A small image captioner, trained from scratch: encoder patch size [2, 2], decoder activation gelu.
Rows from block 8 of the image encoder of a small image captioner, named by matrix and row number. Rows with one number belong to one neuron. Each number is 128 + 24 x the weight over its row's rms, rounded and kept within 0 to 255. All counts start at 0. Numbers have three digits each.
After each neuron's rows are labels from the 100 images, of 14976, where the neuron reaches its highest value: "strongest on" is what is common among them. Only what is clearly more common there than usual is listed. The data: regions of photos with short descriptions (Visual Genome).
# fc1: MLP up (encoder.blocks.8.mlp.fc1.weight, 1024x256), inputs 0-255
# fc2: MLP down (encoder.blocks.8.mlp.fc2.weight, 256x1024, transposed), outputs 0-255

fc1.169:145097135096128149127105167101125152110156141117129134111196099099171143107124142145139126148136117166117097126132154146139111132098128123103122063101116091165117109140120135127167157159142096151160146115164153111134133139131145130146135151126146113074124131152112134086161174099130175153143093117165149128131119118173134160108143132093145137086091123143153116133147132075156110134157175154113108125123105108156145119141165092142155114099109159148148123131098118101142137084159140106152143139135120132116139114116134169118098143114120084142136121127093164109124176122146119100118135163122184113100119103133135122120087125162102153094122131129102135099121100102164100146124096103118151112146134152170118200098154074139104133098099135166091139150125118099136124084100112
fc2.169:109147132151078139127133122138147175139160117145152139118141126126139132150134144142120107134119138150147145147139126147141102126128150043150136123078151112146095135156148149149122132148112138173151168129138166145079174131178151177145155144112144113132156128157154146134154161176142152169163139147117161141126140114113159140138166151155166144079161124129171147112148142144161177130111069136140109125170120120134126093114141169133160126128134141166152090119086142157123112125155167174146146206142113142150134140140135171103139127109175144141145156130110115134121125151162076136143183164161142135136150155161152111129141136155117151122154150123142132152077145157124127141161134122138134163128163154141147157159134115117155161142120137145141161113128130157154138133148132
strongest on: text has "red"

fc1.273:089136125130156136122113124118132128109133116166178141099117109129168116128140090140114142177112152123170110144112170128144129126137110125118106113124144147135172136148084150146145157145098114168143133118136165097120131134139116137147157155155126083152156095119125141105168160087164155126138135167127184151168135120113143143095140153174168146117091133103150110083146120123135079099163177157078134129110114141128138141142161104148145093118082137135170115108090123127150134093134113161158146119140118138114122120089133160139107134110098093117128078129096124125109120100158127169134128148141160165097116126114129103126093139139130156108165119104149135120151122117147119149106113127086160090114171149136118102080148086089082155103151128129080120124082127110080097101094119
fc2.273:144169161128130121105133142156169165140119151148158102144156158119141162125150133110166149112153087129114154122152134124137077159119106153158119108112116160150141126171124166107154154096150140118129105141166129137152120094123123149194124125149101128173146126100125120090115102123131147081147152118122156151138138143176141121143170124088122124153130127099103124152092165092136174114096081105108143098176153146095118089145160132112116146147101177115123155149111105115088150108155137137131136125139125155143103118162122143130147130151121136160113109143140153170118137162150136095135168098095152110138143166181154106126153159167094140138151117137128096123074164142102100131166137096110111125136093099125151129110123124107124127168115133100113179096117098163123175132154101
strongest on: text has "wall"

fc1.343:172101132106130151125106148086110134113095141119124135121174106093184148111129119157145146142139137160100094123139144146137117133109117112086126074123109102163119123147121134125162148170143110137151148116131153100131134140139142133143132151123140123079121133145118125099159168108126196147143120087155131127127118118120133154110130136077137133071099127134157120169146119097148120135163211144121116125124111117140083125139164111138143139091125152153150118119066109112142122062148127114150137136134121135122130102090114172119099140109123093132132119128100150123127167121151109083132131151137195119105111129121131133119107122153112170088124135132107130102123099104163104148106106099121150113137125150175119176095143045140111135098107131153071126163137122098137134081106127
fc2.343:147142111147046145128123151122148139144141101143123124144148140127115120110125133135165122138146110109113167095153147144168102162109106016140115120067152152170146128153125140136146164146140131123110127128172132123052186108175132137158138132128109151158133151103120137117131098118110143122159164108136125147120110093156157145152170130125114139041117129105122129149142164095127121150097094127135151097168142142111118090110154120141111124139129157170111101106078100117145133122134123124150137232137100160112102105151129166128139135126127137143116142141136152149123145135133068111149173125123141108143135148150144120115141160145120137152127116156124141141093163123124108123170137126115132118130123121160134129110132095111119123131130137112131149100122135145119153138137096
strongest on: text has "red"

fc1.408:145117112105117172144101166136131155093120161102113143100162076110164161133129123106131137160073140134098118104170150133121120124088139133130147097094118089172115100134131157107187147120124110158156155131149156156132140140120162157164116157113136104105105151134115135119126166088112176173147121119176146118112101094130114179129117130084150139083073118106174136153105151086166111155114136156128120131108092129144113115162164090161145146137105147165138126145101155131145159087173149118135119144121148137113155152132120151100106126116119104126119137129087145128135152141145124099150114156131176128086123117148109121141112116155118150103158136129111114122112140105148116154110082125118149092145137116147104153113172079152102127111091136108090157107127126114137129084081096
fc2.408:155136128126083146142129159137142152132150138155143143162140136134134135116137160144145141143165124102089180117173144134166104161123111063144136116083161155179139122156135144123169168141150151138108141140182133163079174111172130136141137144134093167168141148146130135131146121128133151148162185110145126161137130131148150141145168143131100149093133138097137135174137186115128126146105072142141138099177156144088117115114188134144128126168139149165113093132099110141111149133135142135146116197160127168133098122175138166145136142113134130136125152161144175142118151131141081142137175147142148115166131140160140110134133179136122147149137119148103151128100186134129117126168134118104142134138120145158136136141140131133127126130135134108139159084140121130121147149138084
strongest on: text has "red"

fc1.12:081127134133160137112108115119112113113150116176179142107118115127171107131139090140111139160134141127179114141118163136144128144149111115114105130123144147129169148139085140145141153141099103164130127119122161079129138139145113123140156151151135087148154090118126142128151160089170155119142128183121175141162140130137145140085158159170160150118103126112144105080152110125122083096154170157089135120121115137123159152133148097142146094120089126141161111088088107132140124089121102159162153123132118150117115099109156159149103143105097093115128076123100107123106114109159118174144131145141157166101124137103134097119096136138127154108142103099154142121145121114144132144126115136076145098109165143147129104081143095084086151106157133127085116122087120112074082104102118
fc2.12:125162179123129121108122159149176147128138149150149096148159153124145159138162125119164143140129092141121148126175119123132098180133093141160127125104117154151122142168133174109149148108150153112124125143147124119154124104129121161182128127154113135168153124105129114089129114112138156084147148119123154149143148164168126107150188132100111136155120118098112127152105161094135152117106089080109140102187150156091131097167154126088119132144110167117120163147106113128094161109143127129124126131128147152143106107166141148120146135153126137154128109141142163171104137175158139106141159109115155106134136175162176103115158157167092144134149120139143084113078163143107093137186131106091113117148095115131153129109135118113124131159106145093111172097108118156118160125151119
strongest on: text has "wall"

fc1.640:071127137139158139115113116123114117113156108176180139107115113131163120131140097137114136163131139128192113138117163141143136157146112118115109133123147145130166138135086136145147153147102107157132127124123159097130138141144117128141149152146137086155154095111129134125147157093165154122135131184123175134166137125132147137087159166181160149111107127113143110071148114133120082095153171155094139117126117138121165148137151095138147088121087122144157113092090103125139124093122110163155148128131112145126122109113164166151101143105097103110129066124103108126106118099158119176139125149138152167102121137110134092123107133142127154108150109098156133118146124117144138143126108136074144101111167138147130110079140088087088160109159136128082120121084128114075077106098124
fc2.640:125163168121126120109125152153170152139131146156161097150164159116145155130154123123165148133139090135118145125169131133141087176128094143164125119106125151153121138166122171112147150105155141111122121136151130126146127103130120158181136126157110138172156121099123113094124111109143157091146147118115151145150153149175135107143184135100103129149117124099107133156110163089134147110102093092106147105183149150090123091156155120088118140142103177117120159144098105114097159106149133128130132134137127150140104111158130152123142135147126125165127104145138167167110142168158130107140174103104161101128146169169169101112159159164094150135149118143138098117074157140107093135185134100100106111141091106129148137106129109104118129158104140094110174098106107152117163127146113
strongest on: text has "wall"

fc1.536:112086162146150131097110116098102081147125115157147139139174148103143099120110171156146103115161072159153113142118125148151119163169120099120108087149133135117150143123101090143132112184140101108106124124119139085143142151157116103118147139127144134081141093105136150105155135142155153107141061134103116126141149144168141116103156125148117129105138099142121112110178125117093126115112186124126135095154128123154155153114131129115146103103137130140143110103103051093112109110095115145131150131122108125145084088102155141155111143106112120159144117102124128131114159116151104123106150153117139144142122107104148124107162119148084162096096123097139165121134095092144116139190123110125118141101126153166165191103109107115134152123163161198113131163134116108140133122153147
fc2.536:162161133144132139123126150137161135135109134144147122143138148122127137124142136136163163129152097115123149147166137156147116167122094108131108129125114147145124141139123145125149148128145157126101124116146111132104167116141125134157145120126110152136150134114129115108141113095141153097150140128133135153131142135151145125144179131113118125123092131112123140154130153104131131125109000124121172116159151132105104102138147143124110123156123171143115148128109111120113133115138116151127116164131133147119101104150145142145126139144106117144125129147146159155117146149140114117133146130118148113150130173154135114125132151144113149137131118130146138149079143133110104125166131115103123106125142120133131121117137080108128126126125130108121158116122120129108152150151127
strongest on: text has "green"

fc1.601:100130130098106146136102164129104100095154120138137136137133107134190099105171116135094094135133119125156117147125128159157146181121092105124111125086165102132119166135124127145148155134147137127149136109102142100156143151150129118123145130111149130127142127145090099152147177110139182140130132161149129093148135136165153141105180168135122169089112136125140121102151117113148129133090160121124101126134134104132157173120110082120181092123133108152135117105068149134149125055137088109125113165133104132117135112125176187138111118113131108111153103136120139152076124105145103143136150151154177118103110124088148079106107100136125164082137113135108131099147125124132151130145110122076159131155115147137122141088135077125129137145117128135072112124138143114085083085110154
fc2.601:161153108143102136113120155141155144146107144148141136156141146133124136122137154124150156121164095102096191109170138156163117164129084098153129120118141158187145131168128156118154179121161152107101120128184114152131134087144122147164147122149086154171151141102126130115133097109125149118149188109129160156128137124170141129159156130109103112099116128083113138169126177085126174138088082112121160079121161138078110117124183145108106138156096165147109116120100088125123153120141125145133134141134119169130077099171124155141134137128116134160119137149156170163122146145153127124118151114112147125153146149153156124115161167141120146138132115152124141133108184146113107124168133113109113118121110109137136143106125106114114131155117111088128137084112122155128158134148070
strongest on: text has "blue"

fc1.678:173117142110121107105155133131103119158064117096098103174142168117112136089116127124144136100138137123115130142128072135144126133121142122129119135159111097122076135200162097128108121142167136073145148120165104128128114117124137107090131097114124192085122135171137129136125101174111133115110135074132087116124139151097146107144124115090080092108167133119130125170135134102133179152121172084153108137141164106119075127091123151080104150129185137120105138115136113134122116140096133088127148126139112152134093123119121120131136143145166142147141138130184109120142119119098125078134149107105135089157144157127134153113135133125126114145124143161085138099117121143118129101129163129151131179143090111146139145148084127158171102130096123138151123135175116132140145137170154
fc2.678:162130074128072120138153148118144127113140150098115111155118111118141120104144129145132113143170119080092168089163119106176134141127097092129140135083155142168153157164129124152121174161161112135121132145180134129099128083123117121118110145163084159175118149126122120112114096144115122125125170092127110178142106119151130128122127111143098159073151147090131101158158166086123120117092167131123130089117159156095131133100159115134117137151146123148099102092058090097133129140138101106156148165142125170130090092159141160145156117126139126135100098157110149136137160108127099108159161135129115140149129143124121106090106167129142118147134110164132171110116162129147135116133127135106143148141106136162138110141144071147133118157125095077119108097132139129122124116125084
strongest on: text has "blue"

fc1.392:174112145114152106085149125110103105145066116146149100147109148123164084099116124145147137131163116125124111150112128136162119129139135130108099148171115129071130148207121119156122155167149100117138116088087122081119106117126110115118167112160145135106153108149121141130152131131151153115110096068127129157161154141098161130097138107110120102109128140139106085164156120131135130102159229115096100134132143110138070136118106138113107118100140114107143136092082089115148103095119108126152179107166106139112092107112115152141115169138140116168155093142130116110129101093120135099129147125106169121141136135104149165106166142137103148124114151134117164091123083121136128108138148123152125135127125147131130129099104074104137119114137112156100109157132117101137147111138157
fc2.392:124118145152098149112101159128108180148098119138121160143155133142107150118133177104147177106141155139137142138145142153145085136124111130146097069115139135140111055110142132122183157102129150127126112098149112186105170136162137151199155105107109115143163127105129131135118107109135139109180152136095181115122154136135146134153147150089122103148118132111119174138082156115110193160123112110152140108164144100100127089138149136126107159145104159149112092158146131110072140128156183151130117117122109145129102159145080131126100148104126137151146146139159173118121121140147112128087131113126142117154140088168133122182130157137118138117111148127111119140112161144129104127139124109137118120114140114150125126114110177095122141118114176104144172098109121153154137158151106
strongest on: text has "blue"; text has "sky"

fc1.364:067102136120135118101135120091111071132146118150143116146144144106157062113150124153096090141139104128202114145127125131149128193152113124124109126143173128133138174168112123147128142180136134122134142104155138073126120135132114117123151125144134128144152110134119123110167142125142162117120113172120138124151144135164150133114189163167119131113121140133128118081165125116127120113111185115107111136123148124155177183123129136119163078103128111123129135093090087119143122092107079127125142119146113146115090102064192151146129136129132126135150106136135126145082112100130134156110146144149159133136114142096137088106151126131108147108118101122126153111124098121140148115160143098082133124126128152163130131106115086108128128146147126174097110176129105114083086114130169
fc2.364:133157145146097138094110134148159142146092140145140121138138159128125140140147154108152151117138111133125138144166120164132085152100091091155106104126127135142086127127135168111144167091120159104113115108142115151109168113153138158179151111099111120162170112100123121098124112099140152105159140114106159136123157141145138123154169141115130092119101116108116150156091151094132185144118014095120155103177147128087097098147148160091110144148084155143122127140097121120089141111160126159118116152135121148129098105149113152112121138133126140164139124144139149156115118155158105115114166104100156101145154155158152110132161152148101152128138134128121113123072156157104109126160129103104103110106128100124140149108110098091125126144106143106118158099077099159117172139155123
strongest on: text has "blue"; text has "sky"

fc1.368:111156116110087138150133151154129125125143141095087124153079130172105135115154115106103120104116133084149153115141081139116151121106120126187151187112145095104081140092164117106133118092162162091147123140087108163148138134119155134125105111097126176164102156154121103156085113157098119144125166140144089088102109123130119127157120135162086147122147128126106153104112133165142179164086094100160118129139133110111128138127103134125130140159175101138092134141153140171118133150135116086100097155113140137136149147167127118110147103142156153110125157126152091157111093146109118160121132112135117084139142142125117114132143103108149113129140131153096108122131159144094157119117129150116109154155084100086129088160123151166168111162098130077155124105177137154120110138141134
fc2.368:173134113130116122154151151143147129130147139125139118153128136139143129115132134143130123137174132096108166104161141116155155140149119128132152151106143146168156153166131125148141178151150121145127137154167139130137117111125139121104127150162090143154123165159141137134136120155115121139122169098154131158148106118145138147135114121147123165101156147106138115170157156122127136112106000145119130106093148157112142166104165120153134140154156126140124130113109100124142142149123115122157154145163129181135100117162150139155150123150149146133108126157134131137148153130146132145160135141133119149152142142122138141115117168132163121139146115172131153143148169123150154125127142148123149156151128147147143137142149099157139123147131095122142104111152147132133123124120098
strongest on: text has "blue"

fc1.103:155103147101129139126104156105087129105119120141151130128169108104184146105135126146138126143128114151108092146124143152159110137121124111125103077107125108132131115152109123151152158165140101139152146101134158105146136148146124114122159143127161125079149116146108129116155176098149178142144110103154139117155142135147154150091147141081135142092098115120158100151145131084147118123124175146113106115137125106153124131121147074122150109100125155144161116123071129105151135068138140117153138148136105135118124116082133171139081145112123082141151095128113160124118164100153111085128147171136181123097107111127150123109129115172091171091140135124113153097134106098176111140143114107118157123143132147165129182078136068119107141110117136160070145135127117081136127082103129
fc2.103:132135127158109133124128160139147162148125131153149123144148152134115143114139151121166130120141113139112168130166156127177089161115098119139108110100134155163139111141122171126163173116149145126095130121171140152118145111135140142225144128109107162201150138099109135119141085100118157112154158116112150146137146115160155141139195138114107124132124142101119150147103194104144161140099036125117168084178149135066108072133174139128106130135110159143112135139098118127085139125158148156139122159140109155112104120154121166126121140138133130148132124146135169151133133118133123140127175123121145112147136132169127124127157162141116145153127129135126137124096168130127113124188137118118136114115121116139133144115131105100110132129144143112124173082128124139118160158155086
strongest on: text has "sky"; text has "blue"

fc1.277:157108154103137138114107152106083124119121116147154135131172118106186140105133119140143131146132122151100103152124143152163112133124128110118097090115123113130135119169108121155152164162143097134142147099148148104139134149146116112121162142138163120077156109144111134118159169104157179137136121101149141125162148137148157145088144136079132130093103125127150094152145130086148118113126185141100107119133131109158124125122136086117149108103119150143158117123067123110151133060134144125153147143142100141117117120072134179144097151112119091145152092130109147122126148096150110081138151167130184130114118120128154129108127122170087164091140136122114163097129101099168114140137114103123156125139134148176129186080128063106109138111123136161069138143125114092135130087112133
fc2.277:121144117150077145120128148127134142140119129150138126138151146135113149111132162125184146131138121135110172123142158137165086158112107093149102108095152161163145112132127149121148164110151155125102124116176131165103167110142139142206151115117114181177155133090121129133141079106128150112163170132105143145131154120159155148144190142117110113117110130105114163145098175117137147143102017123112169088168147134096107088136168143132105132134119157160114123147093129129093134127165150159135123170130107143112115120153124155127123138135120128155145136132139162139117125115139127140105174128122152115133143119161125115132141157138114142150118141130110130125081175144122109130186136106121125107109119111136129148119127107102111135133146141112137171076133122148126168161163086
strongest on: text has "sky"; text has "blue"

fc1.483:145122135087112156134107177112117144091133136118124131121161092100177135104133112128137140153109139128106090131141137152145098126107138124094120085097116088143109106142129136133167162141150100141166146106131161118145138146129142129135139146122164127099128132158096130096165182091130186152143108116168139116135126120141140156111132130095129138077090117131152112143131139085163125139122158154118098126125114101172129119133152082132153122106126154155146128130089139120158147081149145100157138152137120142107143135100125168122082148120132078147145117133101160103128140118142117101133141178129194107082102116139134124123115114176091155092148137139096140092108103095176099147111096091120161116161119154148114163101147069137109126098101134129081153128141106086130129068096113
fc2.483:146142124152097144111127168144149146156116134161153132174140164141114131108129156130162151129170118109095173109167152136165101158128105089163120112100143160173144117146116156122173175132152146114101119124177117152096159099156138150170153119136090165176153142107115138122143099100128149114156175116122154160115137124155155139164168150111093118105112135097115150175122179108143135143102094117120163092160159137087115111117184142124105134163115157157101107126104111138099154128149137152144122172156113166125097117170127159137125154121115135165129154157154174148120146129135101137122165116119146114163145138157152116124153177140119144155129121141115144130102184145126112117172142113107123114115107112157133153110131114111110118132139123103136156085134121143121148165161082
strongest on: text has "red"

fc1.449:091120129103117139131112156120103097094162120143145132128133101124195111108169104137095096145114119122163121147143135155161139185120102113151111122092159113145128160147114133144149159143139135137146151107112151114150135149145125123126148132123153120134146124142094102136132182102144182143125139168151139103151136131166152149102181177144130162097100141127145116097150127115149119124095165135117104132125136107137165172127124089128177092125123114146139121107063141134153131058144088120127120157138107144110135117106179195138108123118128110117156100144122138145079119104144112149133152160157181127100110140095147080107118111143121162083138108133117134101133125123132149131137117118074141121152125140152115138084143076118117138146125124135070116124128124116080082082100151
fc2.449:159147100152099135095131155141154146151100130153145118161139145145116138120131151118161169116165104094089172113163135167165111165119104102168113124118133157175133121162120149120156160126148144113105117117175109147128134085141140162168155109130094156178166129098126133118134098108136149121140168111112158167118148119167145129169171144101104104102108129087109150166125176099130172134082088105120168088128164132088112111116175166105099141158103161145106118115097101137125156122161132156144131144136110163118095101170124154123123148132112133162129143158152160158126137143146122126103158110108148113154151136148157122113144180138117142145129127139120136134099177161116105113175141115106102109113112106146123150113123101103114123146121111095127149082118116148130155143152082
strongest on: text has "blue"

fc1.366:183140145151161117102133097137119151170058129126126128127135155135092163140074118122184172106129159118087117127135128108117103084143178130132126131177078148134144097144125118127115104127117095119103139134136119141111126117126125128127126127126131130112129114105155180123130098157134098113137140073106107157126131129070124114128086078089137078146149107124147117181113147113106134127158115129141144114136118147144063085127155143126086180133134158117137126147160123137108136169121168151151168099122132142147101144137081091128122154129121122165119135108135121107180130129125132083123117124097099148150140139159125191137135148147108113156149168112148148143112128115148099131109138129187143139099138119124148127145120155128140127095146146116162159135129125117178188158158114
fc2.366:151149137153100139119131154149162141157108141147144116156105160144112118120121149126171155118145103137097149143159137145145092175147084132145113117111141144138132138147110162117144146129139143111089110112145111148093173105153139162182154115130107141153163122104115131104150102100138154102159140109112151153117143139162137124150188142104100128117106129099103137162122161103154170138104020120119167107165154140084104084128160154115092110161093159158107110111107113156092149113143113160145117156145123142119103100158144153135120152115108135153121141158148169156102141147139093140140155117110148104154143155153151094113164158139114140152133109145122139144093158131118097108181141107073124111120113114159133173106138102112110110124120127097127148091104116124091144144158104
strongest on: text has "green"

fc1.263:072124126126152135124111129118123132111150118161170137108121113112167125124148074142108134168111159129189111137125159134140131153142110123117113127116153146156167139162092141147141158158100110156141143118146156103131133136144117131144150154153126087163151103119122134112160158093157158126138129184125174144160131121112143137099154176178156149113101130115147114073146119119135089100148183156080129126117115137129162144142150101148153089117089131137158118104085108131143127088131112157145146128133121147113126115098163161137111138107101098114130083132100120131102117100155123176135125142147158163099118154114132090125108126137123154107157101102155133118135124113147135143108111122069149098118161143160125103089142090089094148111149132124086117127086117111060070106099123
fc2.263:137169160127138117106122141152167163139111144161159104141159160119139155133149134121162154116134083135122145115162119132149072164114107146157120105112104146156118122169115166111150158101144132107116119133159133136142123101130116152188133124136107122172152120100117120090125112123136149091148152120114146137149151143171135112136185131106116128152131120103104131155093163086126174113100093109107147102180148151100104082148158128095116149137099176119135151144098095111083146109147147140130139126143116159142106112155119141125142131143124127165118104140138160166119138147163137110129164111097146113132144171179161122121161156162097150137152125134130107122066163138097089128178135090105114130132096102130148139104115107102121131160104137100109187096103097161139178133153111
strongest on: text has "wall"

fc1.344:129136113108119168148096166134137151083134156110121143094157070120177152135136118110125133163088140121108111109154158134121120128095137133134141102092124097165123103136122154112183150120120111165153144131150170153134138141125157150164118162118139101119111146132112130114139184075118181171151122136172152116115102098139115176121124136096155142085073122115158134142110144096159103147118140167122121132110090128144128120158161085160155136131102146159145126143089153133148155077170146120138121146124142136112156148123129160105096126110113092124120131132082147128126145140152124113138116164139181132071111116142114114142122117156118156098153132126116117122116136106152116158112080119111153091143143126128103143104172074145092132111098133108076148108120123110124120078077096
fc2.344:160135121143081148143126160128142145125147123164149140163144136143118131105123164146153129141164121105091177104166153124164101162122108063137125113089159163178153123154119137126166162139158146130100135128177137162079178106169136127137145132137095173162136153137111146130146110123123148134166186102138125161128124117153157150134170142125101146093126145096131139175135177117130118148103082142129146097164163133090111105105178126154116121159149150170108091124101108134105144139128138132155120189162115171122095116173137159146124146110125124140124153159147157142117151122127084142140172136134145117159128134160131110124127174127121142157125112149102154136091184120131116118169147113099151121131106140153124135126142124136114117122140123107142159087150124130116151162148086
strongest on: text has "red"

fc1.133:068103146115135109099145128103110073134144110149143116159141155111148064103143134150110086129152097128191116154115107139160130188153114120122103124138166125117125177172125106149124137177151133105127135106149126073134121133132110111111154114136138149145150111138115122110161130140142156112116110177118124116155149145160155122121188155171104130110138137141112111084170122111126140115110166106113105130138158109158179181108115137106155080100152110118124134094098080113140113101098082124130148130147109141119086098084185148150128144136147125146154109140148124138090116098123124161108160142132153125144120139096147099095159127131106144109112110128119156105132095124135143114172150104094130142131110151162136134110099101106136122146149126173109106164139112116095095116142174
fc2.133:123157151152110134092112134141155139140095135149140128138137155131121138153144143119138148118133111125141126164157128168127100157107089085162103114133114121127092134122131163122146151104115157102109119103127110135099179120156131163172158105088117116156182114103122122114135132101149149106160124128099157121118165143133139122155169140108131092110101123115109158151103148104118192145133000109125148122191147117099113108143135166105110134148082164150136126135096120125075139107166126168113119159134122143127109105147128145117111147133122132163141124140140145163113122167153101120110165111108147106146143156149148117130154141143095151132132136122130116130072149154109109127157123105109106110100134106123132148107119088079136129144104143105114154107090105152116168137162133
strongest on: text has "sky"; text has "blue"

fc1.99:148123137091120142129107162103124148094124132127132129116165101098176146103130116142143149158133142131102088134126147149140091113114141126094116079104103105150117103148124136136152162153147104150163137110123160113139132138125130127136140148126155120100131127157105131091174174088135192141139093115153144123138130124133139149108123122093136128082092121131150113147133137090158118128141183155122100130119115104170114110132160089133142132099120166145144130133086128108153138070145146105152138144136117133107135125095111172129087144119130087155138115135099160102133154114142121103120139172125200112090107109134138136126107120175091157093141144138099139091114098095185081143110106091129157112154127152146111168102143053128099124099112128138084147154132111089135138069096117
fc2.99:142140092152095141120125155129146144138128121153141132154136133150112123119126149130150142123159118107114164110181145130178108155121085067148112117096141155182133126137111155129156168132150141138100128115172133146089167082158145154158155118128100153186150148112094143120145105127107143131156188100118142163120131118153156140141160155125113131088124146092126145167126172098150138141098115136121151077158174139077131123110168140132111125152124150157111101113099107143124146127140125155150125181173114196108090102180133155123118156118134131157129147177142160148124130112122092136142157120127145113155136135150139124113139184141120139170120132147115171131108190126128124112158140116100134123114105122159121149120146107117118102127129115097135151080125119141111147161176093
strongest on: text has "red"

fc1.203:095112135106130141126097156114110101106170120157155141114144101128181118099149140145112102141139084139176121151126155149146132184130097107128110100102149119122140140158101126143150157143147117141143114107124152108142135141155125113127151147129135114106147110148110120124142171099150179137142087161149141113154137138185156146098173157142136158096101127129139111084148114134139106114099197151115113122131124106132185158122124083127173075100116120142149112108072091120144129053132111122131126149135106116122126105122167171144111125102114105121143099127101137134092149097154105142126144152139174126101109096106150087123091118137119166083119108119118139097146117117137134139160104123081134118134132146141130182083140070112102150129131130159073111136123126119099096096103128
fc2.203:137142131156075138107117160143144170163107131139135127152145160142118136121129170112158128122154100124114157116153140139161088159114103087153110093077167161162144100145126158121157168100149150105107111109165122183086168103145149150189155120130103159156160130093123135121125079094126154106165157104106153152122141131167142130149164151112097112112110137103109155155095163111141147141100079113121157093152144119098091089127163154114094148145111152159106110122091107122088143116157157150136118170143114158123100121149095155123111147120123142162129136146144156146110132146147106126122183110107142116147156131180142095133147162128113144142130126135109125133079160145117112119156138099113117109105110108141132148117106107102109122138115123113127167098125102161125175153150095
strongest on: text has "sky"