From a checkpoint of a small image captioner: decoder activation gelu.
Rows from block 2 of the image encoder of a small image captioner, named by matrix and row number. Rows with one number belong to one neuron. Each number is 200 + 30 x the weight over its row's rms, rounded and kept within 0 to 999. All counts start at 0. After the name is the row's rms in percent of the matrix's.
After each neuron's rows are labels from the 100 images, of 14976, where the neuron reaches its highest value: "responds to" is what is common among them. Only what is clearly more common there than usual is listed. The data: regions of photos with short descriptions (Visual Genome).
# fc1: MLP up (encoder.blocks.2.mlp.fc1.weight, 256x64), inputs 0-63
# fc2: MLP down (encoder.blocks.2.mlp.fc2.weight, 64x256, transposed), outputs 0-63

fc1.228,182,203,217,198,222,217,199,214,158,225,162,165,228,191,262,184,176,204,213,222,225,198,229,217,265,209,216,223,225,181,176,179,200,209,198,180,205,255,212,208,215,161,198,219,256,172,243,217,186,269,184,147,227,214,209,142,236,200,144,235,193,187,276,202,182
fc2.228,187,254,157,193,182,189,191,194,179,185,293,185,195,224,183,189,180,186,191,190,219,211,186,154,184,171,208,182,204,186,291,139,135,200,177,185,187,187,198,143,162,187,243,192,177,188,260,187,179,179,187,256,191,179,195,183,188,184,186,186,210,169,184,182,181
responds to: text has "blue"

fc1.167,169,175,221,247,202,184,210,216,206,149,172,253,178,171,200,209,231,191,224,159,211,190,203,230,171,169,179,149,207,280,155,223,238,220,210,228,211,116,189,226,140,195,183,221,197,203,215,165,185,168,243,204,155,224,218,223,179,160,211,212,209,216,173,236,187
fc2.167,131,286,185,212,202,162,210,207,198,189,296,204,159,195,205,209,205,192,198,208,260,198,209,178,203,233,192,208,220,203,238,158,93,212,204,206,208,209,175,174,160,203,263,206,204,203,253,192,195,208,208,244,196,162,213,206,204,206,208,208,197,171,200,160,205
responds to: text has "red"

fc1.150,162,170,220,247,205,188,209,214,205,149,168,253,183,153,202,203,230,188,224,152,210,192,200,237,174,167,182,156,209,282,152,226,237,216,204,227,227,125,185,228,148,193,184,223,198,207,210,167,192,171,247,202,155,225,216,221,181,162,208,210,211,218,173,236,186
fc2.150,122,295,194,214,203,160,208,206,201,194,293,205,156,196,209,209,207,193,210,209,257,197,209,183,206,240,191,206,219,204,230,164,89,213,210,205,209,210,171,177,162,204,259,205,207,206,247,195,204,206,207,238,197,160,213,206,208,211,207,205,195,178,204,155,209
responds to: text has "red"

fc1.106,158,199,216,201,220,216,199,222,156,218,153,167,216,173,265,182,189,204,209,219,226,191,229,204,261,206,213,219,226,184,178,177,206,212,199,180,200,255,212,201,210,158,193,218,257,172,246,211,181,271,184,149,228,220,211,144,238,195,137,236,192,193,268,205,183
fc2.106,136,278,152,201,191,190,194,199,183,189,294,192,197,233,188,191,189,189,219,191,225,191,190,158,190,189,215,191,203,190,284,150,119,198,186,191,188,196,198,124,164,196,248,194,184,195,252,200,188,184,195,251,203,173,202,187,195,187,187,195,200,180,193,171,187
responds to: text has "blue"

fc1.74,154,197,216,202,220,219,190,216,159,218,146,169,216,151,258,171,192,208,211,214,218,193,215,217,261,205,215,228,218,178,169,181,205,204,191,181,215,265,206,204,209,159,189,218,254,180,237,213,188,272,189,144,230,218,205,146,236,198,134,223,194,197,263,208,185
fc2.74,126,282,143,188,186,197,194,188,192,204,301,189,205,255,191,193,190,183,213,195,212,176,193,152,188,198,220,190,195,189,278,152,123,185,185,193,191,196,209,130,166,188,240,184,191,190,238,202,195,185,200,245,199,174,192,191,202,191,194,194,205,190,195,172,190
responds to: text has "blue"

fc1.195,174,167,218,249,206,188,213,214,202,150,165,248,178,130,202,205,232,186,222,146,208,190,197,244,173,162,184,159,207,276,160,225,232,218,202,221,237,136,180,227,158,192,179,223,198,208,209,170,192,172,247,203,158,224,215,221,183,159,207,209,211,214,172,235,186
fc2.195,137,293,204,216,213,166,210,215,206,189,285,207,164,196,211,207,209,202,210,211,255,196,212,193,213,245,188,213,223,203,223,172,89,214,210,211,212,210,169,174,172,211,266,219,210,213,247,190,201,209,209,237,203,158,215,209,208,213,210,211,190,176,208,150,212
responds to: text has "red"

fc1.194,090,203,207,203,211,209,191,220,149,211,139,156,207,134,260,180,202,201,211,223,213,188,208,210,254,211,214,219,215,187,167,180,203,208,198,179,198,266,200,212,209,167,187,220,243,187,234,212,174,271,179,129,233,217,206,148,239,192,138,223,197,193,242,204,186
fc2.194,073,278,131,186,193,204,208,186,213,219,264,214,199,272,204,205,208,173,247,202,217,119,209,166,202,201,231,208,186,197,266,173,133,178,202,212,199,214,220,122,165,203,214,175,211,201,207,238,219,204,215,225,202,186,198,198,209,214,212,218,185,225,211,187,207
responds to: text has "blue"

fc1.179,160,191,204,199,195,241,241,178,165,232,202,159,269,264,247,224,134,225,205,217,191,185,254,242,228,207,225,219,207,207,165,199,190,207,194,154,199,194,214,237,202,187,194,217,215,180,203,228,197,225,168,173,220,193,197,159,204,181,189,248,191,145,288,189,174
fc2.179,133,165,193,203,174,174,187,197,171,157,213,179,162,138,179,187,181,194,149,179,220,215,180,193,180,127,171,181,196,182,239,175,214,209,183,181,186,189,156,294,117,183,187,197,175,186,217,191,178,177,178,214,149,189,200,178,184,188,183,180,187,163,178,253,179
responds to: text has "blue"

fc1.235,199,173,218,248,196,179,208,215,209,146,176,254,172,178,194,210,236,192,224,159,209,191,200,215,170,173,174,141,203,277,161,220,243,221,208,228,203,115,189,220,139,196,181,216,193,204,211,162,186,165,239,209,156,222,216,223,176,158,214,205,208,219,170,233,191
fc2.235,162,274,191,213,201,163,206,213,194,183,290,202,164,186,201,202,200,196,194,204,258,210,203,175,201,214,190,200,226,200,248,151,95,217,201,204,206,202,173,169,165,207,268,213,198,206,265,184,190,199,204,249,195,165,213,198,199,203,201,205,198,163,199,161,201
responds to: text has "red"